config.toml
arch = "repvgg"
model = "self-supervised image encoder"
dataset = "crops of objects in photos (Visual Genome)"
train_examples = 123503
crop_scale_min = 0.3
horizontal_flip = true
color_jitter = 0.6
norm = "batchnorm"
projector_out = 256
lr = 0.0014
final_lr_fraction = 0
warmup_steps = 690
weight_decay = 0.0
Rows from block 2 of a small self-supervised image encoder, named by matrix and row number. Rows with one number belong to one channel. Each number is 128 + 24 x the weight over its row's rms, rounded and kept within 0 to 255. All counts start at 0. Numbers have three digits each. After the name is the row's rms in percent of the matrix's.
Before each channel's rows are labels from the 100 images, of 14848, where the channel reaches its highest value: "patch colour" is the nearest of a few named colours to the mean colour under the peak; "place" is the part of the image that holds the peak. Only what is clearly more common there than usual is listed. The data: crops of objects in photos (Visual Genome). In brackets: how many of the 100, against the usual share in percent.
# c3: 3x3 conv, stride 2 (model.blocks.2.c3.weight, 112x64x3x3, each kernel summed), inputs 0-63
# c1: pointwise conv, stride 2 (model.blocks.2.c1.weight, 112x64x1x1), inputs 0-63

patch colour: white (30 vs 6.6); pink (27 vs 9.9)
place: bottom left (31 vs 9.8)
c3.44 114:134136116122160117119124093121130137126128127076131106124111148106137127120072143146079137109146104124135121126118147117132148071118114086117105138112116110122085101073110116155082149060133132
c1.44 098:108132119125134113150109088130112113126139107129101118108067151099144115114085117111108148122162122102126151108114124148095128110119092107103141122085114158135109067089131140120076094109086143

patch colour: white (41 vs 6.6); pink (41 vs 9.9)
place: bottom right (28 vs 9.8)
c3.99 085:132140147096145163116163142115100104141140072091130084091103127116137123115101118112144146114136185103152116090156123142148193142127125182128153159124141127126137140127129124136154132133118173
c1.99 097:114136126150128126090143093099134107105128070100092072105108120117118134119032122108148150133136156089129090122133135123102152132118152123100136125104120148113115091118119116114138136117109144

patch colour: white (42 vs 6.6); pink (41 vs 9.9)
place: bottom right (38 vs 9.8); bottom left (30 vs 9.8)
c3.100 111:111141123124105120114126152132115163162063131105139133110127095169139136134124153058170140063154135116135134099085135144107113130165094157149141119122125120138104120125131149104168146131140125
c1.100 094:111170124104134104087113124130147150130119150104150141140091078161134137113090124079126138130143118158140148131118148149111074167124102164086157125122141121117091100094152125120146163122155158

patch colour: grey (60 vs 30.8)
place: top left (51 vs 9.8)
c3.78 065:102106140104140136112145111059095134126117146143139136131113141118116131081156152144138158118128152140099135166131159089113138094189119129113132079106158134129129143148114164181096136120137148
c1.78 098:125109119151126110127124100153136170133147146114122157138134075140107084163126126150154120124087124148164127100100061094162117130130156142148129128152101132112104100116138085163136180121112137

patch colour: black (35 vs 16.2)
place: bottom centre (42 vs 11.7); bottom left (30 vs 9.8)
c3.12 081:127153157163138139114159118141104125130146105167097128108140116101133099170139169185113127128168116133146139119156130122113138121123134139099109180125135126188137134130108128124151077122170078
c1.12 105:107138131107139123086169100096144119118130080144076085114150131098159087129137103148121100130155094109157114107152111113104111119078117152094093114109132101111117116112100109106143100110147126

patch colour: black (70 vs 16.2)
place: bottom right (31 vs 9.8)
c3.17 103:081132144121099146106122148127150125159148129135140134128134064127168084155102146083142128143131136092123141130141099111116175136157135131152156046127147132146153137143123122093148149142129141
c1.17 104:074123111107098117109112145117160102111108126140100131134138046126132106176090111092127151157145137079147125139120112127129105126127157129158169082149124115115121133149154095106123131128114116

patch colour: pink (40 vs 9.9)
place: bottom left (25 vs 9.8)
c3.79 099:112173130076089127116110126106106159092150149125163141130105125131070135086100118145142104096156133128113093106158163140113098117109126105129086140126105141119119116148131127137189157115111121
c1.79 102:132166104077095114142104108153134134138167154103168124117093113102123128079108153089106120115165129137122086100144146127104085152125141127109132120145089146103149122154111138128178122108095129

patch colour: grey (60 vs 30.8)
place: bottom right (37 vs 9.8); bottom left (27 vs 9.8)
c3.30 129:180174103118157132109121144127128102111126125131127108123148113105157133119125141135121115137106146132092115120137095145122150139094117142140137193124068141147092114132130101036124146134126139
c1.30 102:151138111125114123137113178161097110131144115130104122155152109081167159121153158151140097115114172155149139150115108084157120116118130142150129166146118120117108098124077126067150115107156129

patch colour: pink (45 vs 9.9); white (37 vs 6.6)
place: top right (27 vs 9.8)
c3.37 085:133158138101112138097121127107143145119155103104141122112109214132134170113122156136160130108160116128137127123106187152122115103113106110098122163107110110128099125157145107146140131088139074
c1.37 098:147117157124100113119069130163097052129142093112122120133123169091141135125111156112132133089129110147130116108090172128096074094110113138119140103134131143105134128122125147087146114117116111

patch colour: pink (38 vs 9.9); white (29 vs 6.6)
place: bottom left (68 vs 9.8)
c3.13 090:083132132130111143133143105128136164168155172096149137113091081109126138132121145113160100064126138100136119113135114167085172123130117123151153091111120131141127129149147122085143173135142146
c1.13 101:093134133132085122126100090144096134152118139078119121141091117097119101123099150116144111093132116145114143087146137109081131131096108127163163090146106161135103089160143123103156166133103151

patch colour: grey (68 vs 30.8)
place: top right (33 vs 9.8)
c3.54 097:108145117095099152133121186132070166138100150126131115123154103103096155105131122093140126098129148103093149085092158137150135157162100131113103135108154148144123146142110112075122148117133131
c1.54 095:131143083127107119146119171122090097138087157112128130109102146105103157124127101131144109105143159104092145123096121143121142112159114106110124140078124157124116126153150112080134060099108096

patch colour: brown (62 vs 31.4)
place: top left (54 vs 9.8)
c3.106 095:136157134112119112096106138130157102131140115124104110131151161115139143132115133105068098147142167120159151143109134104115089132120132108128145156115095120144145107093163111113105061135106060
c1.106 091:144154169094153137111125141143164121151156165156156172103141135119120142139118116091077142158161155129165161121132141102129097143109115108156130156107139120124142097108166131148160105153113082

patch colour: pink (48 vs 9.9)
place: bottom centre (42 vs 11.7); bottom left (29 vs 9.8)
c3.53 094:137153122148132158121146187120141142163127158112136125095119126121133127118104145070119137145136128105152114087131153137116142138142124123141100124126126095135108155154114127120088124110022144
c1.53 099:128102090154135140122150158139128109121139114148135112095107115150131149107123163091114112111097147105125149109130134144081144129150131111082107100074114115105092115109101094111070149114074115

patch colour: black (39 vs 16.2)
place: bottom left (41 vs 9.8)
c3.27 099:100101099142141103129144129139125139166133135109124134140110072071121088139116105091119117115104168140111112139158118113150166130138152124090091091167148130160114122095129073132091135140121130
c1.27 094:128136116147128159151147127112140146160143105107137137111123098104132107168163117141115084147100143123147143145172096127114149148090139087082114147148156147129088099083161070124113149146143135

patch colour: black (39 vs 16.2)
place: bottom right (48 vs 9.8)
c3.74 090:072124117115104126153117139140104180146181132155111121147121111093152140101111115131111127117131138082115126147125135128107168138136137141075164058121107145155141137129139139085140117139164140
c1.74 098:086112120127135151159106179133129165147099122165145163176129134096158153108103118160096101145132142094095104164112132115163158144100141105125137082151115116133105108151105127104143116128153141

patch colour: white (43 vs 6.6); pink (40 vs 9.9)
place: bottom right (28 vs 9.8)
c3.6 091:115152118096124140119087143161130096126114103118127097107129156132126131078133128140175072121063197130140103143150114111168111156130117154116110117128156149145142105143142111109139115135148106
c1.6 104:112113107105136158115088102148131083117117123160108089073131156108131151104120138140165132114090145151124133140111133108114114153150128163125113104100123168135111092112148126091141057123115103

patch colour: black (59 vs 16.2)
place: middle right (41 vs 11.7)
c3.58 100:129137172111122108129104100102057113132128117136116127124103136153123106135099148165143150110126145137127095103094115135147144089113140155219142155101153121138143143157115164129133124114143110
c1.58 105:122140150104135062151088112110111117149105145131164133141111107105105097098104162144113149122149124140143062101124107106174149098067131134139138149121142111150134121111108117136168143129141116

patch colour: pink (42 vs 9.9); white (30 vs 6.6)
place: bottom right (33 vs 9.8)
c3.76 099:124142146130135107110113142121158145142116113099116116107125140077141147106103108061086132118144136083124088158119150151138191121135137140138115109142085134135128126144128139157058127127095141
c1.76 097:110148115101130086138098132135140137149112098100112143129089119083134127100106140066049154139144149129147116113138123146114126108119142139112103124125095136106124107120145157105087134130070101

patch colour: white (48 vs 6.6); pink (28 vs 9.9)
place: top right (50 vs 9.8)
c3.95 117:119130120108079111121116130158130136018134116110134147134130138089111130116089140137125116127116140105122127119134158142152145125102136127140140121097036118147126103153123125142121129127135129
c1.95 095:141125130103104087134084111178135096083119123148126155116071137089152156110119121123144124136143122092137152120114172130114143155119110144132154147125073133121119101148162145162113110081124104

patch colour: black (76 vs 16.2)
place: bottom right (34 vs 9.8)
c3.77 089:113176137126131133079123154107130112130076097163103126180178123138144138124131131085082106141151138123116160120087150116132116117139132123120148125109140123131149140090153118131140096135178078
c1.77 092:094164159116158117105112151118128151127105099072109126184166160155115104099116139101110089130161143093125155121132103124158122133142124111154117131101127110163137112152147154132149118153168089

patch colour: black (58 vs 16.2)
place: middle left (29 vs 11.7)
c3.57 100:117165146132130171111089141123127142136161120132097115143178107144118091104120135100104108127152113101070151139130151130117140160118136121165097132144136091170137110105101146080142107172134100
c1.57 104:118144175130149181118131158121105138150164151132120109121159136171139102108119157117133108117150175135086123133158164117153159107156138142161109136125122129174153121150125147092122087177113121

patch colour: grey (77 vs 30.8)
place: top left (26 vs 9.8)
c3.63 104:113159143129068126130118135103141151133111109145106119113127107123138107153125107054113132125130118088145135113134171137101176126126123137126102111100148126132117142150130100200087137134077143
c1.63 091:122168147146104159142102154115167150128109122112110096112152124119138076116126129072110095117161146096170114110128105141117104108130145125123081136097121122115120143125152134196100158134096132

patch colour: brown (64 vs 31.4)
place: bottom right (26 vs 9.8)
c3.3 111:149185133142132135135110137111111102115109125155115121124146163133119123097131132095134140150124148144117144104140139157135124128051124114166145185138099132136079133131108099050145138130122118
c1.3 104:112152121127125145146107139139068129102116096137116107124120169157120128118128146107156134148133167132092161102133133122146098117090128117159167163136106149134083113117120121045117092138112149

patch colour: black (52 vs 16.2)
place: bottom left (35 vs 9.8)
c3.41 102:129160112148135129103139125135159109150114114125113119112121100180187131184113126139187141116087120083142144158118129138058118110128144133136112094091126103148112102121111159119121125140135123
c1.41 103:132128125172127134112126125134102128125137128120081124131136109148165147177119121163162116131131097081116143134124103126075147093147148111151140099097134070162089090151109167126106136160145128

patch colour: black (44 vs 16.2)
place: bottom left (48 vs 9.8)
c3.90 123:139165138118127142100123124123137106139127111109124123118143101144151084139051133137110129101158116136104146123062125119141123134139098115129103162111144135161126052117117096113140121123143076
c1.90 100:107149123134131155087155123107163098117128093120098099145133110145162117157070128132125131109105110141100110101088120149121122142106098107100111131113134118127108077071109076114110145122144094

patch colour: black (52 vs 16.2)
place: bottom right (61 vs 9.8)
c3.62 127:115089145117140113126141131128124156141125153121089131122142140072121140138128150108111116116132145104131102138115154138132175129171138133132104075127144130159127132141128123173033161108094147
c1.62 108:121085151137150101127147149089156172124102107122120121129141128102119116102148163128132126132148162085133131135138127096138105143103166136153125047101134133139122104140113157141064136149142156

patch colour: black (47 vs 16.2)
place: bottom right (42 vs 9.8); top right (29 vs 9.8)
c3.33 092:126136139101131119128092113094142084139088107088106083146114087116159093162068126097088120148128147125117149112140130117141153112173102124131124102126133125137142079104154144109111101126156115
c1.33 090:114158168153160142139080114123116125133101071073119094166108122115113115157072116144109130150147161118099141127147101089155109118123120134123125117141137120159120128132160118129109103154167092

patch colour: pink (30 vs 9.9)
place: bottom right (25 vs 9.8)
c3.23 100:153151136117139182129158143118112164134150168091121118113160126157114132127152118139104127123127163145134138086128139174168130108130133128109090156146161105172125173084096095148143153129130154
c1.23 103:120125147109124179109151159095109161144142146105123102132162103152110129117125128144134129127103130145109143103143121155145130129083148107088079151150131082162094166086121073156100150132120132

patch colour: grey (84 vs 30.8)
place: bottom centre (35 vs 11.7)
c3.22 091:137118160137157119122137117075134190131142144161124125118123165102113128130140138137077119131152109136161126122134131134125129121181142126114114126121140100132142149140134143213062143096111127
c1.22 098:132130154122138119139120104093112105101123154164101107077065149112144148111132137139103142105123136125113121132120146159080143102147147118091148183127148122151140102148124132162087103072114121

patch colour: white (54 vs 6.6); pink (34 vs 9.9)
place: bottom right (34 vs 9.8)
c3.55 096:136122100136125130127164113141043131132126126069134124124108068128100156130116127125136146114128138106139121068124160142150164097147121145137108133139150112136088117126130118113119183113133162
c1.55 107:128108128139151160124170145101126152125155174115134127131106089111109110130125117166158156100125141161153112113106157141143122104109127143094090140145138100135126147130140101121172188110129198

patch colour: black (59 vs 16.2)
place: top right (31 vs 9.8); top centre (29 vs 11.7)
c3.4 068:154141116137163137129105164151133126112146080077133156149151113087143133113108110127134120142112175100148144129123137097202132144132148154088124135130170131114146112127139104167106101138172128
c1.4 089:137149116087147102095111142161115072111147074134158142167125122102114125070099108106118128143121183117163108112144131093150126111127138161083133123151130133102135113129139093138120102107141140

patch colour: black (77 vs 16.2)
place: top right (30 vs 9.8)
c3.91 084:106104073147143108094132132111204143137150131107132136138155106096138130116107132100160105111163160116176134157088108140133112147119136133125144110085137142095097135134144088111116152097134108
c1.91 109:131117084132142127126111139103151154144121112075143142132118113095159098114100110112121087124163152102170103120130072155151074122124116104121139091117130110106080124143129079131140118101150133

patch colour: pink (36 vs 9.9)
place: top right (27 vs 9.8)
c3.25 097:077151095122108096115086155148140120143140119064126143102097113142163107113105128121131097086132138146131102124137110116151117104140108104132113080135121074097116071136126134119143126122118092
c1.25 096:107132093162111129117098147165130121111090073088082113090121127131134100128105116121152085139134124144107096144123119107129135103149115117163144101143108081089123079145156119135099126133126089

patch colour: pink (35 vs 9.9)
place: bottom left (35 vs 9.8)
c3.5 073:058137142105130131122100062140109173101129116111109149142117154127148126127142133110120087125106151132101119122140153125107131143118127117131175112159069083140099120106141110178108123150132121
c1.5 096:127133129126154154110124110115124147117154150163115137098099170156164139138113129152118123148090137125104152128144176179131098148128157124071154143132100111117112150119138068186124135145123151

patch colour: black (37 vs 16.2)
place: bottom right (25 vs 9.8)
c3.101 117:132124163095160124133101125101140150129125134115145144167089159093126122082110146119057143137140116138118108130143157135147127096125099113111119108165166106096136130118164108167169136087130156
c1.101 102:131113162098133133090121151145168134119135145155129128163127164068149103111109135100106133147119130159105103124167170115146126126104121122094114088153141100086119137136133085148168133091148161

patch colour: grey (61 vs 30.8)
place: bottom right (43 vs 9.8)
c3.94 101:114122112135110088161119159126135140128100163179118141111112158075114159128146101129110139124136159100166159117124143150113151170147119131097116156169116152136128176125160104147072137117124146
c1.94 099:098115089129135084150142139135156162115099109171130102103118139093090132128114096118110137150121116106122119126097140136099142128117123132053137119133121130119093161126156138134051159103127121

patch colour: black (58 vs 16.2)
place: bottom right (26 vs 9.8)
c3.34 093:089087204117151168130129110144120134142098116138111123129147153117117081076103154151153094107110151141114092090105141134150143125133146146143137120143152103148176112116135121131164120149112125
c1.34 095:116146163145129121107115116147138163117105144107113150127124107098111084070100162105104090106119139119133092069129117102139143130106129129158153137158136111121161097106111114125166102148083093

patch colour: black (51 vs 16.2)
place: bottom centre (34 vs 11.7); bottom right (33 vs 9.8)
c3.38 130:112152144136070132136127123138146129112000131136124131135138138158137135136131134061142125137133142113145121116125138148136118132128137122135146132126142102156117121142135120130143143141112134
c1.38 097:126151150141086147110128128122154149101037150134111119144146136114117149116157125065100124130151136150129116095107115135134115136128149094107157124150114082156117102105131107130158169104119118

patch colour: white (33 vs 6.6); pink (32 vs 9.9)
place: bottom right (39 vs 9.8); bottom left (32 vs 9.8)
c3.36 097:115135139148067159128171173117121127124083140109121135135119119104104135130130150064133126126138114071142120117112164138105178121133143113141111114106153111114134146138128138151090151107070147
c1.36 102:133122131164070101130138146142146141128084156105147109125140099133090118161143127068087125123151100114137126114153130163105155098120143141110115129098165147109150129096135107122092162095085118

patch colour: black (51 vs 16.2)
place: bottom right (38 vs 9.8); bottom centre (28 vs 11.7)
c3.50 106:080139108136070154144148140123116116142119129076151130137141058129132131125134123133149119106115128121113116090147092144154129122152142132132112086136087146142123108152126109045143139111114142
c1.50 111:104144122145098123113117083132103151108137132098136146144140059111143099145105133140150123134089140116104148070129086150118127135095135129115114105114099124100072094133139102087134122140086133