A small self-supervised image encoder, trained from scratch: widths [64, 112, 192, 336].
Rows from block 5 of a small self-supervised image encoder, named by matrix and row number. Rows with one number belong to one channel. Each number is 500 + 50 x the weight over its row's rms, rounded and kept within 0 to 999. All counts start at 0. Numbers have three digits each. After the name is the row's rms in percent of the matrix's.
After each channel's rows are labels from the 100 images, of 14848, where the channel reaches its highest value: "colour at peak" is the nearest of a few named colours to the mean colour under the peak. Only what is clearly more common there than usual is listed. The data: crops of objects in photos (Visual Genome).
# c3: 3x3 conv (model.blocks.5.c3.weight, 192x192x3x3, each kernel summed), inputs 0-95
# c1: pointwise conv (model.blocks.5.c1.weight, 192x192x1x1), inputs 0-95

c3.28 084:543478446411467476468537509506475517532555491437583394525529482631482453552508455455524334455590560440537512468442489535468405568461591608435473484447436514459506479484550479507533519507482458438423497537523521489494484493418543551425460435446515563432472501471403543415520540488598489483
c1.28 100:469561484508412547559544436448499477510529524445513407509491509594556520494526424460475388402587578424571465458467468552373500505476616521414411498468474475556479488504571540474509477490491481483445467550496438562540496476479546541469454492485534546349516523487467560474520500582529488546
colour at peak: black

c3.93 096:521463472563412480548550494449496412556602519513437460426325559488430438462530475437495488449468493496527508516537481521500501527502577398507459422555453511495467402479440483498323502505502511510479405456518447522500562461562442439432534498514547501512558454516500538549421509569502420496
c1.93 105:574499546459413562514498558529475503551552492514528431461508464431408456458438461464511465458471524501452485550477441456547425462486472519467488445527478449532500448463410538515486460475493447425507410507497528526529489500507434374448539426474466494485426493460518590470418430520465410495
colour at peak: grey

c3.96 112:494467490567480480495446510537473493480427524459413526426520465456539490459477547475485561395478467488484532534545471516537478531434488399513459511521529539481506486605404527390511546419410487500506464506538415477449549476497362463440512535601524470485473422471489448488492463479477548528
c1.96 099:545473516588393452459493527536469469478465456470508516438533493516520452518515517453527529387457542492512514553448470576460457527430482495532447451548516543554443509608437552499548497488398446468503480541571472464472469441515435482497535531591436491476533513409517468460459555532567509586
colour at peak: pink

c3.62 093:472458516485549414499525538538497514520551557508525472577475506465420475493521499401531512566514522485472506443570456572458500431432418480459531495454457450422467412397571387530469410509526539426552520463400498550511507549633584473513523436424506512588515556532476489518509442438494431427
c1.62 092:517485589536517492503579560442522558538490506537479495578431447429453504557490538520425560521433499574554478523558543527472539428531437452480534528465500480511477477485556434564406523564436554393513531503401505543474486458492560439544528451437442437525525540504471477453480553510463394402
colour at peak: black

c3.51 100:478313506469513484522506556598511495501438505482480418462487436478466419440396517394511440525490483491517480439595436470439549473468526404437473499473429543512474506501415423594484507472418522505380497455507443509463542448497448490496500410574527552528510425486415443469555431447476557438
c1.51 106:541367435474444434477515405498527471540562547488562517467468432371491443499410512397490433555501541507530481524464481501591508541518525522533498510481485493503519447425458471640510486491399545557450488509502540393425541538553561473486570476432416500547487461437434519524486462464463554489
colour at peak: pink

c3.7 092:447502494493530442489559485470502572465418431519415526523527487440446453410539496488440495552378391529554454430494434492494519514532463379502527515482568456500452502470419458568491483471509484449455535503473582550473540533423376449547447535570597492429493465536457455470490591406427474434
c1.7 104:523485476489568449513472481428533472510504485486472483627408531459512488430515511519551504571551458486590514445506465561491562591494501525495471528513523566513422490513555382592445536455489521448454496548519514526427524453482522481489539559474573553516486488531503546552492658399487513417
colour at peak: grey

c3.127 108:531373397548452486507560474570502350444505504405433450501435548594510504398506486432485472439474501494555556426524507481427451507488603349521435450464549526454465523489502452467449539503474506537439463437543434537445499468516360425462477481546503522528504490545437485525430463505474481519
c1.127 102:558398541470506480458488570503458495485519435488535438474520451460423483503446501522466465452449492473502449482557523418438466478541484530528460436439508473550440490479439535374434547482517500499531453445552457478458467471471403392424481425492459531480428489532517547508401431507549431453
colour at peak: grey

c3.63 110:509414445428465491526416500608439453495387488470432493485473527550465498478526479525541470460466497457430490431561541438519516538462575440506568585444496548429549604546469456512492569565456521496433535498537447542463527475414483456471475466586500556542493545553416448475594527477517532443
c1.63 100:572432477475456506523379523524439463561449468512497560498483463522441483522487529471546433514433570448424496479441524485446433558455590459433468439436481513408527432484412500493470573472511491465447500462532498491516489436447513444412527417514458558491444524538519531480516528480555454397
colour at peak: grey

c3.97 095:459492456450455474534490505513450475478524517466485487528482514465421395453485489460494514483401446463562461440587393577411478552437470440535541512419578465508480469515426517453556526496438512503497418500491503472506526485446392383509502471560610468503538440560522458491414519417502464401
c1.97 102:486415471452426466560510467519502406535573531469508528514534515465528495417473488415515479447496523523613457483495507566450466620538516518459476540541564556468501518528468408477513507490472500505403436492546442419435597521514447430517536465436513537416532566577473565466443608460564442454
colour at peak: pink

c3.95 104:465447450433524496470535457436533482504381455523402475422460512416548477374472476478487445476506410502538521466544441385507498437393520317478435514500492537491408551396424433501420535430500490458479490497486411552428472483523486454502480514493529463489484415540476503529491496421489453604
c1.95 104:482459449463399543448556513452533519547426466455517535418453535460448399423488543519439492432448381489555550457475498403458549462407495460520447530485496557538322528442476484528422516497539418447475558488472551509487424541490560490526555562410502443455515557471515554466454471508518480473
colour at peak: pink

c3.57 084:433578523526508498462522473391517523512476486500568511521539574505457589522524548587498515525502528552440475515503542544457509511578509464495549469557581495472518509573475425534513470494485570649487504534412467554507538449400595521499537553478541517508573451536489547516584604433550475494
c1.57 093:535544463556436473464486457439422495513461418532537464520455458550504441494509561617437507483464522408472489488477445559516517512467416543506590429475444560479494518546434402565547458574425493489373419549429465458514425567481539414532454491490472452553484591505452454460409539482574449493
colour at peak: white; pink

c3.103 108:509395476510511477503530526532467515451477470499378465608472413439486465505381471412537511492488454443547443388466516505502473609423542466494446522459517537517458470448441444504558484417473435459529555482547470538422539420423423463470378397615503473441424423518466464498456506433446508537
c1.103 100:508449424532542540515552414531474456445561593497506540640491408412477486488432413408537552473493518502552503428455502469571556565489473548523434545506540654514502518405496452584498498421483504527572569536525493465428554524509487458460427463490516528485521520451470559568482608426436502586
colour at peak: pink

c3.128 105:452473504548541503461551495571510526544451507551431563529549414492528511462413497490462567603473432482534528490530494555384544487490356454469553468509447527440517414554446509546566476472502463524538457399485445474473503450476517469449495540500596490520438418435525409384573526408508540517
c1.128 101:474435512509426533489560537597596454588409524469494496473482474463566500446426471457406577505464459538541522579450546536519546596492399509517534496529532619451524429567488510605468530475479456496566465503463429399485508549460473523486538549496540490501463404492550516409564516480531568597
colour at peak: black

c3.189 092:521428420418502458505533542469465444480434579475491466552519482436474410456532493420537515487474474474492431476551495504509459477461507481533427489739437527402494421434434465501555501451419477479521503477625496552436545404471441475530464435567459436495492455488531495560445433497516462562
c1.189 100:542402467420388454434515512549536472469469461463516531474500452511502421412559506492458518388441447419526481424343535484491460479462454550481470485640399552449472465439447494474531412546458464372499427461600503497502525540466465477526531428543437407436505515421509531491409478478525459557
colour at peak: white; pink

c3.171 098:538531462433480492512519543502501506445479490455515454552505490468523453523504511438516441463578542538481493489463538523549541443388453420528509511674424524377465443501466534570511488441555476541526505484495434495455433487482520542527516566540492527536489505502541466491511611518519515637
c1.171 101:499503472477426380440545542514475506443448422464531420545525417463524460516444541456543470498494506480494432395460472498430501435355387473462551530521389460498478505502452530546546430495533424505525524480484488567547419510503500485542426502540536460512412553484488500444462510500466521584
colour at peak: white; pink

c3.106 096:460546528579525590506459502482455550447422499533341551483476503499493442442491491517538503512534463471422442523452462485536470518425526364522483476471543435501488495539419504440468531433510598450435488516477482588489524462533426428476419490588514600440420472565503453489510562492448504495
c1.106 098:485489500609350525537518426505453460473526515416557498430464454527507400400523574541490489461559568440464556517406508532493505527463477524486506520547588486566443470529451489519523489529447475488533535530554502398578467563522492483464437540552490518447472553431543546446534560450428561593
colour at peak: white; pink

c3.55 109:452479533449433456507437531484500489471509466458422442445452495502425500525517485519460422442552513485451521520463378487532526478429525375475483491401559515464479467535442441482490468448471507526405500516463415579454540498514508454437495465474513559488502528581472443508530404504485427453
c1.55 104:470470439473451497486457552478489413499548555437542453505555548497418491496514451500475496410501551516473501489495480473513535484468494441503447484530594508413513432481452421505503488421479541606468484548484468476412537496566556541451567510478570550479539568567515528470495501482489449625
colour at peak: pink

c3.139 102:418427486521404363517484537509502460460562473508505450421473516497575562438466462454440490469492522535491486478464545524501483566510502463508478574491515492487456484565379461371510429490562512536523600454542461525487477477472491411450529489453490522415486475485519468486519580531522476474
c1.139 106:504391469562382488503461507513515437427505420544455447429449513503594483446447463472532515522433558523431422416413558518488462488478511498520516459487483512449488425514435485383534544467477479502496519476556490474510410454418473455499529422487437501374512502501487508510469507474467442456
colour at peak: black

c3.113 100:569638496452501597441445468516459541445556554542517456498490450609481480581488547604488528525528523463486513508523382542516456503521514599474550540456510444514519461562553527443456563549555514501400472545447607452489532547456531547481538537447472412568477465487530457453485528560517491489
c1.113 096:520643563542447551556465431440476542512558495546501505509527509619519513572504501573524456557509573482504492420566461473544462459518540506424579473385492484545498443539516504565483605603508510453441515490439571517568455483478505584543546581491460485539475500462452546480423533560503449409
colour at peak: white

c3.27 104:488457522549483481502503457459524467450451452444523556474472510477468525443483471439490496531533488487475490517506521454561481553586566504503496527362512522553507521489496448527464531510429477405486538465554503507456524533425495535488524463472479490544464524523446464473516495467458511375
c1.27 102:503467532498532536542484459475530540457494473535495534469537494474390483431521512300499449534463435484505461510504482493468471503497598520486535464355429494463502482513448446495532522489461477336466570403498523548528516552411447487548502453431509506497477490484408517483468523458498438298
colour at peak: white; pink

c3.136 093:493363482483489549528508485608482507528559486450398571473496476533391466522508443440482559518531510406472486444408382576413485510456510466426541526483504510533479530498468490508511476459538475456439499480528439544436505552590597423432485520539501569453506511446518471387481528419528487466
c1.136 102:540460546514433486495484409518479491526538477505427574495508487601488464497464480498499469521625501352452476521424534598369485558536553494433550462532439490538484490541552573539605443514473417447390457434455434456508540484486544554546492488508475497503445492414426445429475495544423493456
colour at peak: black

c3.142 103:396464468470619432448480477487455530497414551519421454431554544484510496450536513519536421471513476499518525448614428449547492499560490436422516471476498487419656442508451427439520406483461487551435467449506472506449492441414491531484519411565513467596477492544417494513581494431487458484
c1.142 101:549524428584545473501490392509473432516482469463492525524450516558519455469483519568509511443458538414549600511453488525405504514473484491413477351436530533479425433631498535501495437485439471437485453529482472470526412508490559518551515533473494528448521554515497525409524458554456462539
colour at peak: grey

c3.23 111:430329496519517445473524564605519511590422547486476455530468512503548486543481458455492456421583505535556586552492464522477444542471531460295413467438457474545502498494543450506487511497472526483500477449490430536455528456525487448493547450478391580437557469530456496389517491416526447525
c1.23 100:424468581520458508488498530477457549543446541485450398470493461503518388561490498505471427404552450521491418494498472532467409484443462472310435467468445473485501465503516445468569472550485454463485551410426532526495495465499524447540464392476421468477464449475436490427437445427450366523
colour at peak: black

c3.119 095:489484446459431544468540534464474432508508442457499473468483597474472484474640396469467489450497496555492456476466454525450479402487490474527518563606563376434453500493499465420477527447470481581454445542423441514419453480492488509515498546526525454505531446629574490513497628452487441643
c1.119 101:509467504447507515513511494506472468448452429538503447522465602524441448470541423508514497465517519470519436486465448484377445466450505477490520470535461360477449462477476501446540571510503450473529414496397458473493336469399516472554451500500466387413423497546502416458436548496442425565
colour at peak: white; pink

c3.115 092:466471541542544546520452513472484502450410500512474559433545508485553452333518523458469511502527452444500486531520510420513548507478554378508470451481538538540424519511349550523482530453484538422433463533540444519505501458475312472490471546547483527497473454570496452453524509454510536460
c1.115 097:547492543615430433488484503468509452479455536452590604490530466517509423438481554490500436472529488413471583494492483490528535546459533486552442529441525587527390488569379560607496495486382543510473427532522503408487502578517441480506478510505475502534508546472452481483464504502480549526
colour at peak: white

c3.94 106:458407490510516492525550502516524439517451583493466446536427500493504449399469427451522471578486484484567486445453583515526573536418546450427536528413533590495525490452465426536485486433479541503490488448503421535416600478494433465394536439574450593483513420531473465467499513430527537482
c1.94 101:586520557478497525435454459488479502494471528486543529426474488479487458426473561561606420412473472405462483399451521484427562489482471575422495483385470583550509548531474548513484520490464418466513489464563545451552469571434369532472506540552438537482435484443456478487556489436476485489
colour at peak: pink

c3.111 107:444483437506508493542590501472525477497525581463437440517494475431448490394419432512598416486567439495562505445580492509520532492462459467450487498442461532466550507388494502536500469471453439542485465470490480560498564473518431442475523385617519466513466466504410491517536542467419452510
c1.111 105:490512503466425526530485630537519501575452431488503485514482480446483493481381569523537482423512404488545429550560556510488525509487411546457499481486431449527446547492466493544439424524426390546540511505508522470478503457431457381506487471560555405444491486521549519367477552537525517528
colour at peak: grey

c3.78 096:429442377543464484566542435493503475487390499429311529486418448424482421505435520522497470535470474465500482416582502523537524447468497356508520529490544525454490508547447438570505519470513475549473522481469412489429518446438513495463560465718526486458499423489452442515541499480460494532
c1.78 104:531494488515502521564517491514520459548420471491500551448511520355498471512460558494400500504465464506485451477491519501435536427552402644480472437465518500442519453457491434550480436531521506447488520543423562510467480414490486486459555512458491510415555437473504580421476475593560512527
colour at peak: grey

c3.8 102:477521502486487440409489467480505551541477596499478528481491510463503475567413501454511508473355373559468562500570520431506478392493330545568510495543482552538516509458447591510462479488454509545551502415527479481484589575424509539469539473472486488539545471512483551528491510415508587450
c1.8 105:546489562427522503416467444473511569528524489572538546470543432450479426550403491485503523488414469516426536430522506452511467350436252533565520443492441517503498480448484564451561480456488491474548435456539512473581475572451470526495549446512459467493444507463461492524442544429485544440
colour at peak: pink

c3.137 088:361515542493504390496503476426530541438521527540564503478517447528517550455467503416470507538470472461462471515439528508486489536473489448554507478578397515458507422475503473563542381487502508511571515337497590511547509518504527534471529480331433535503496471365538466441509479474460466466
c1.137 101:409424531498529469562494450491444550454466524565482377533526431470510476420493457468504505512533491476497501567440451497526501582441456409531527487482466505482529354488477493500529380499564507484547490423501491565493549511512516395466538377488410540439484461540497442535468490465463433472
colour at peak: white

c3.107 111:451461495483545491485539538558500517529507455471553525565516455500470498557521503513492552505549457510513509522491535512470511463466401603508501552411436456525497548468589411531562424519512444384532593494407500493501444543478608485520487482415497438503365549443450513466521508545498459411
c1.107 098:487448565419519493516544522520504568493467483540534498602542499520533528567463500538462450527526512482556517469537479557523499444441367483415525491382393425490485533441577421571534460527529445405550534486416478509501411478432522491532465480456490447512370476454457545424549532527514505416
colour at peak: black

c3.76 099:466558623551497496429459543493475533442480578465533514418493513480473496430487575514487550460512487508394416565514567453503477458528452410505510454610485473498477503514467560479521447533478609586492478466488501453549595486519504466563506522482413491525529489546574499484516508467486490593
c1.76 096:442560514481433518514519466530402495446486483448523438457494503550502517454552543555521517420547530361514429445594521566556456529553542444549505456496471493602477526562511595519568511538459504507469471522549466457492465531474433429556460556532516454464522452461539544467516536427443456616
colour at peak: white; pink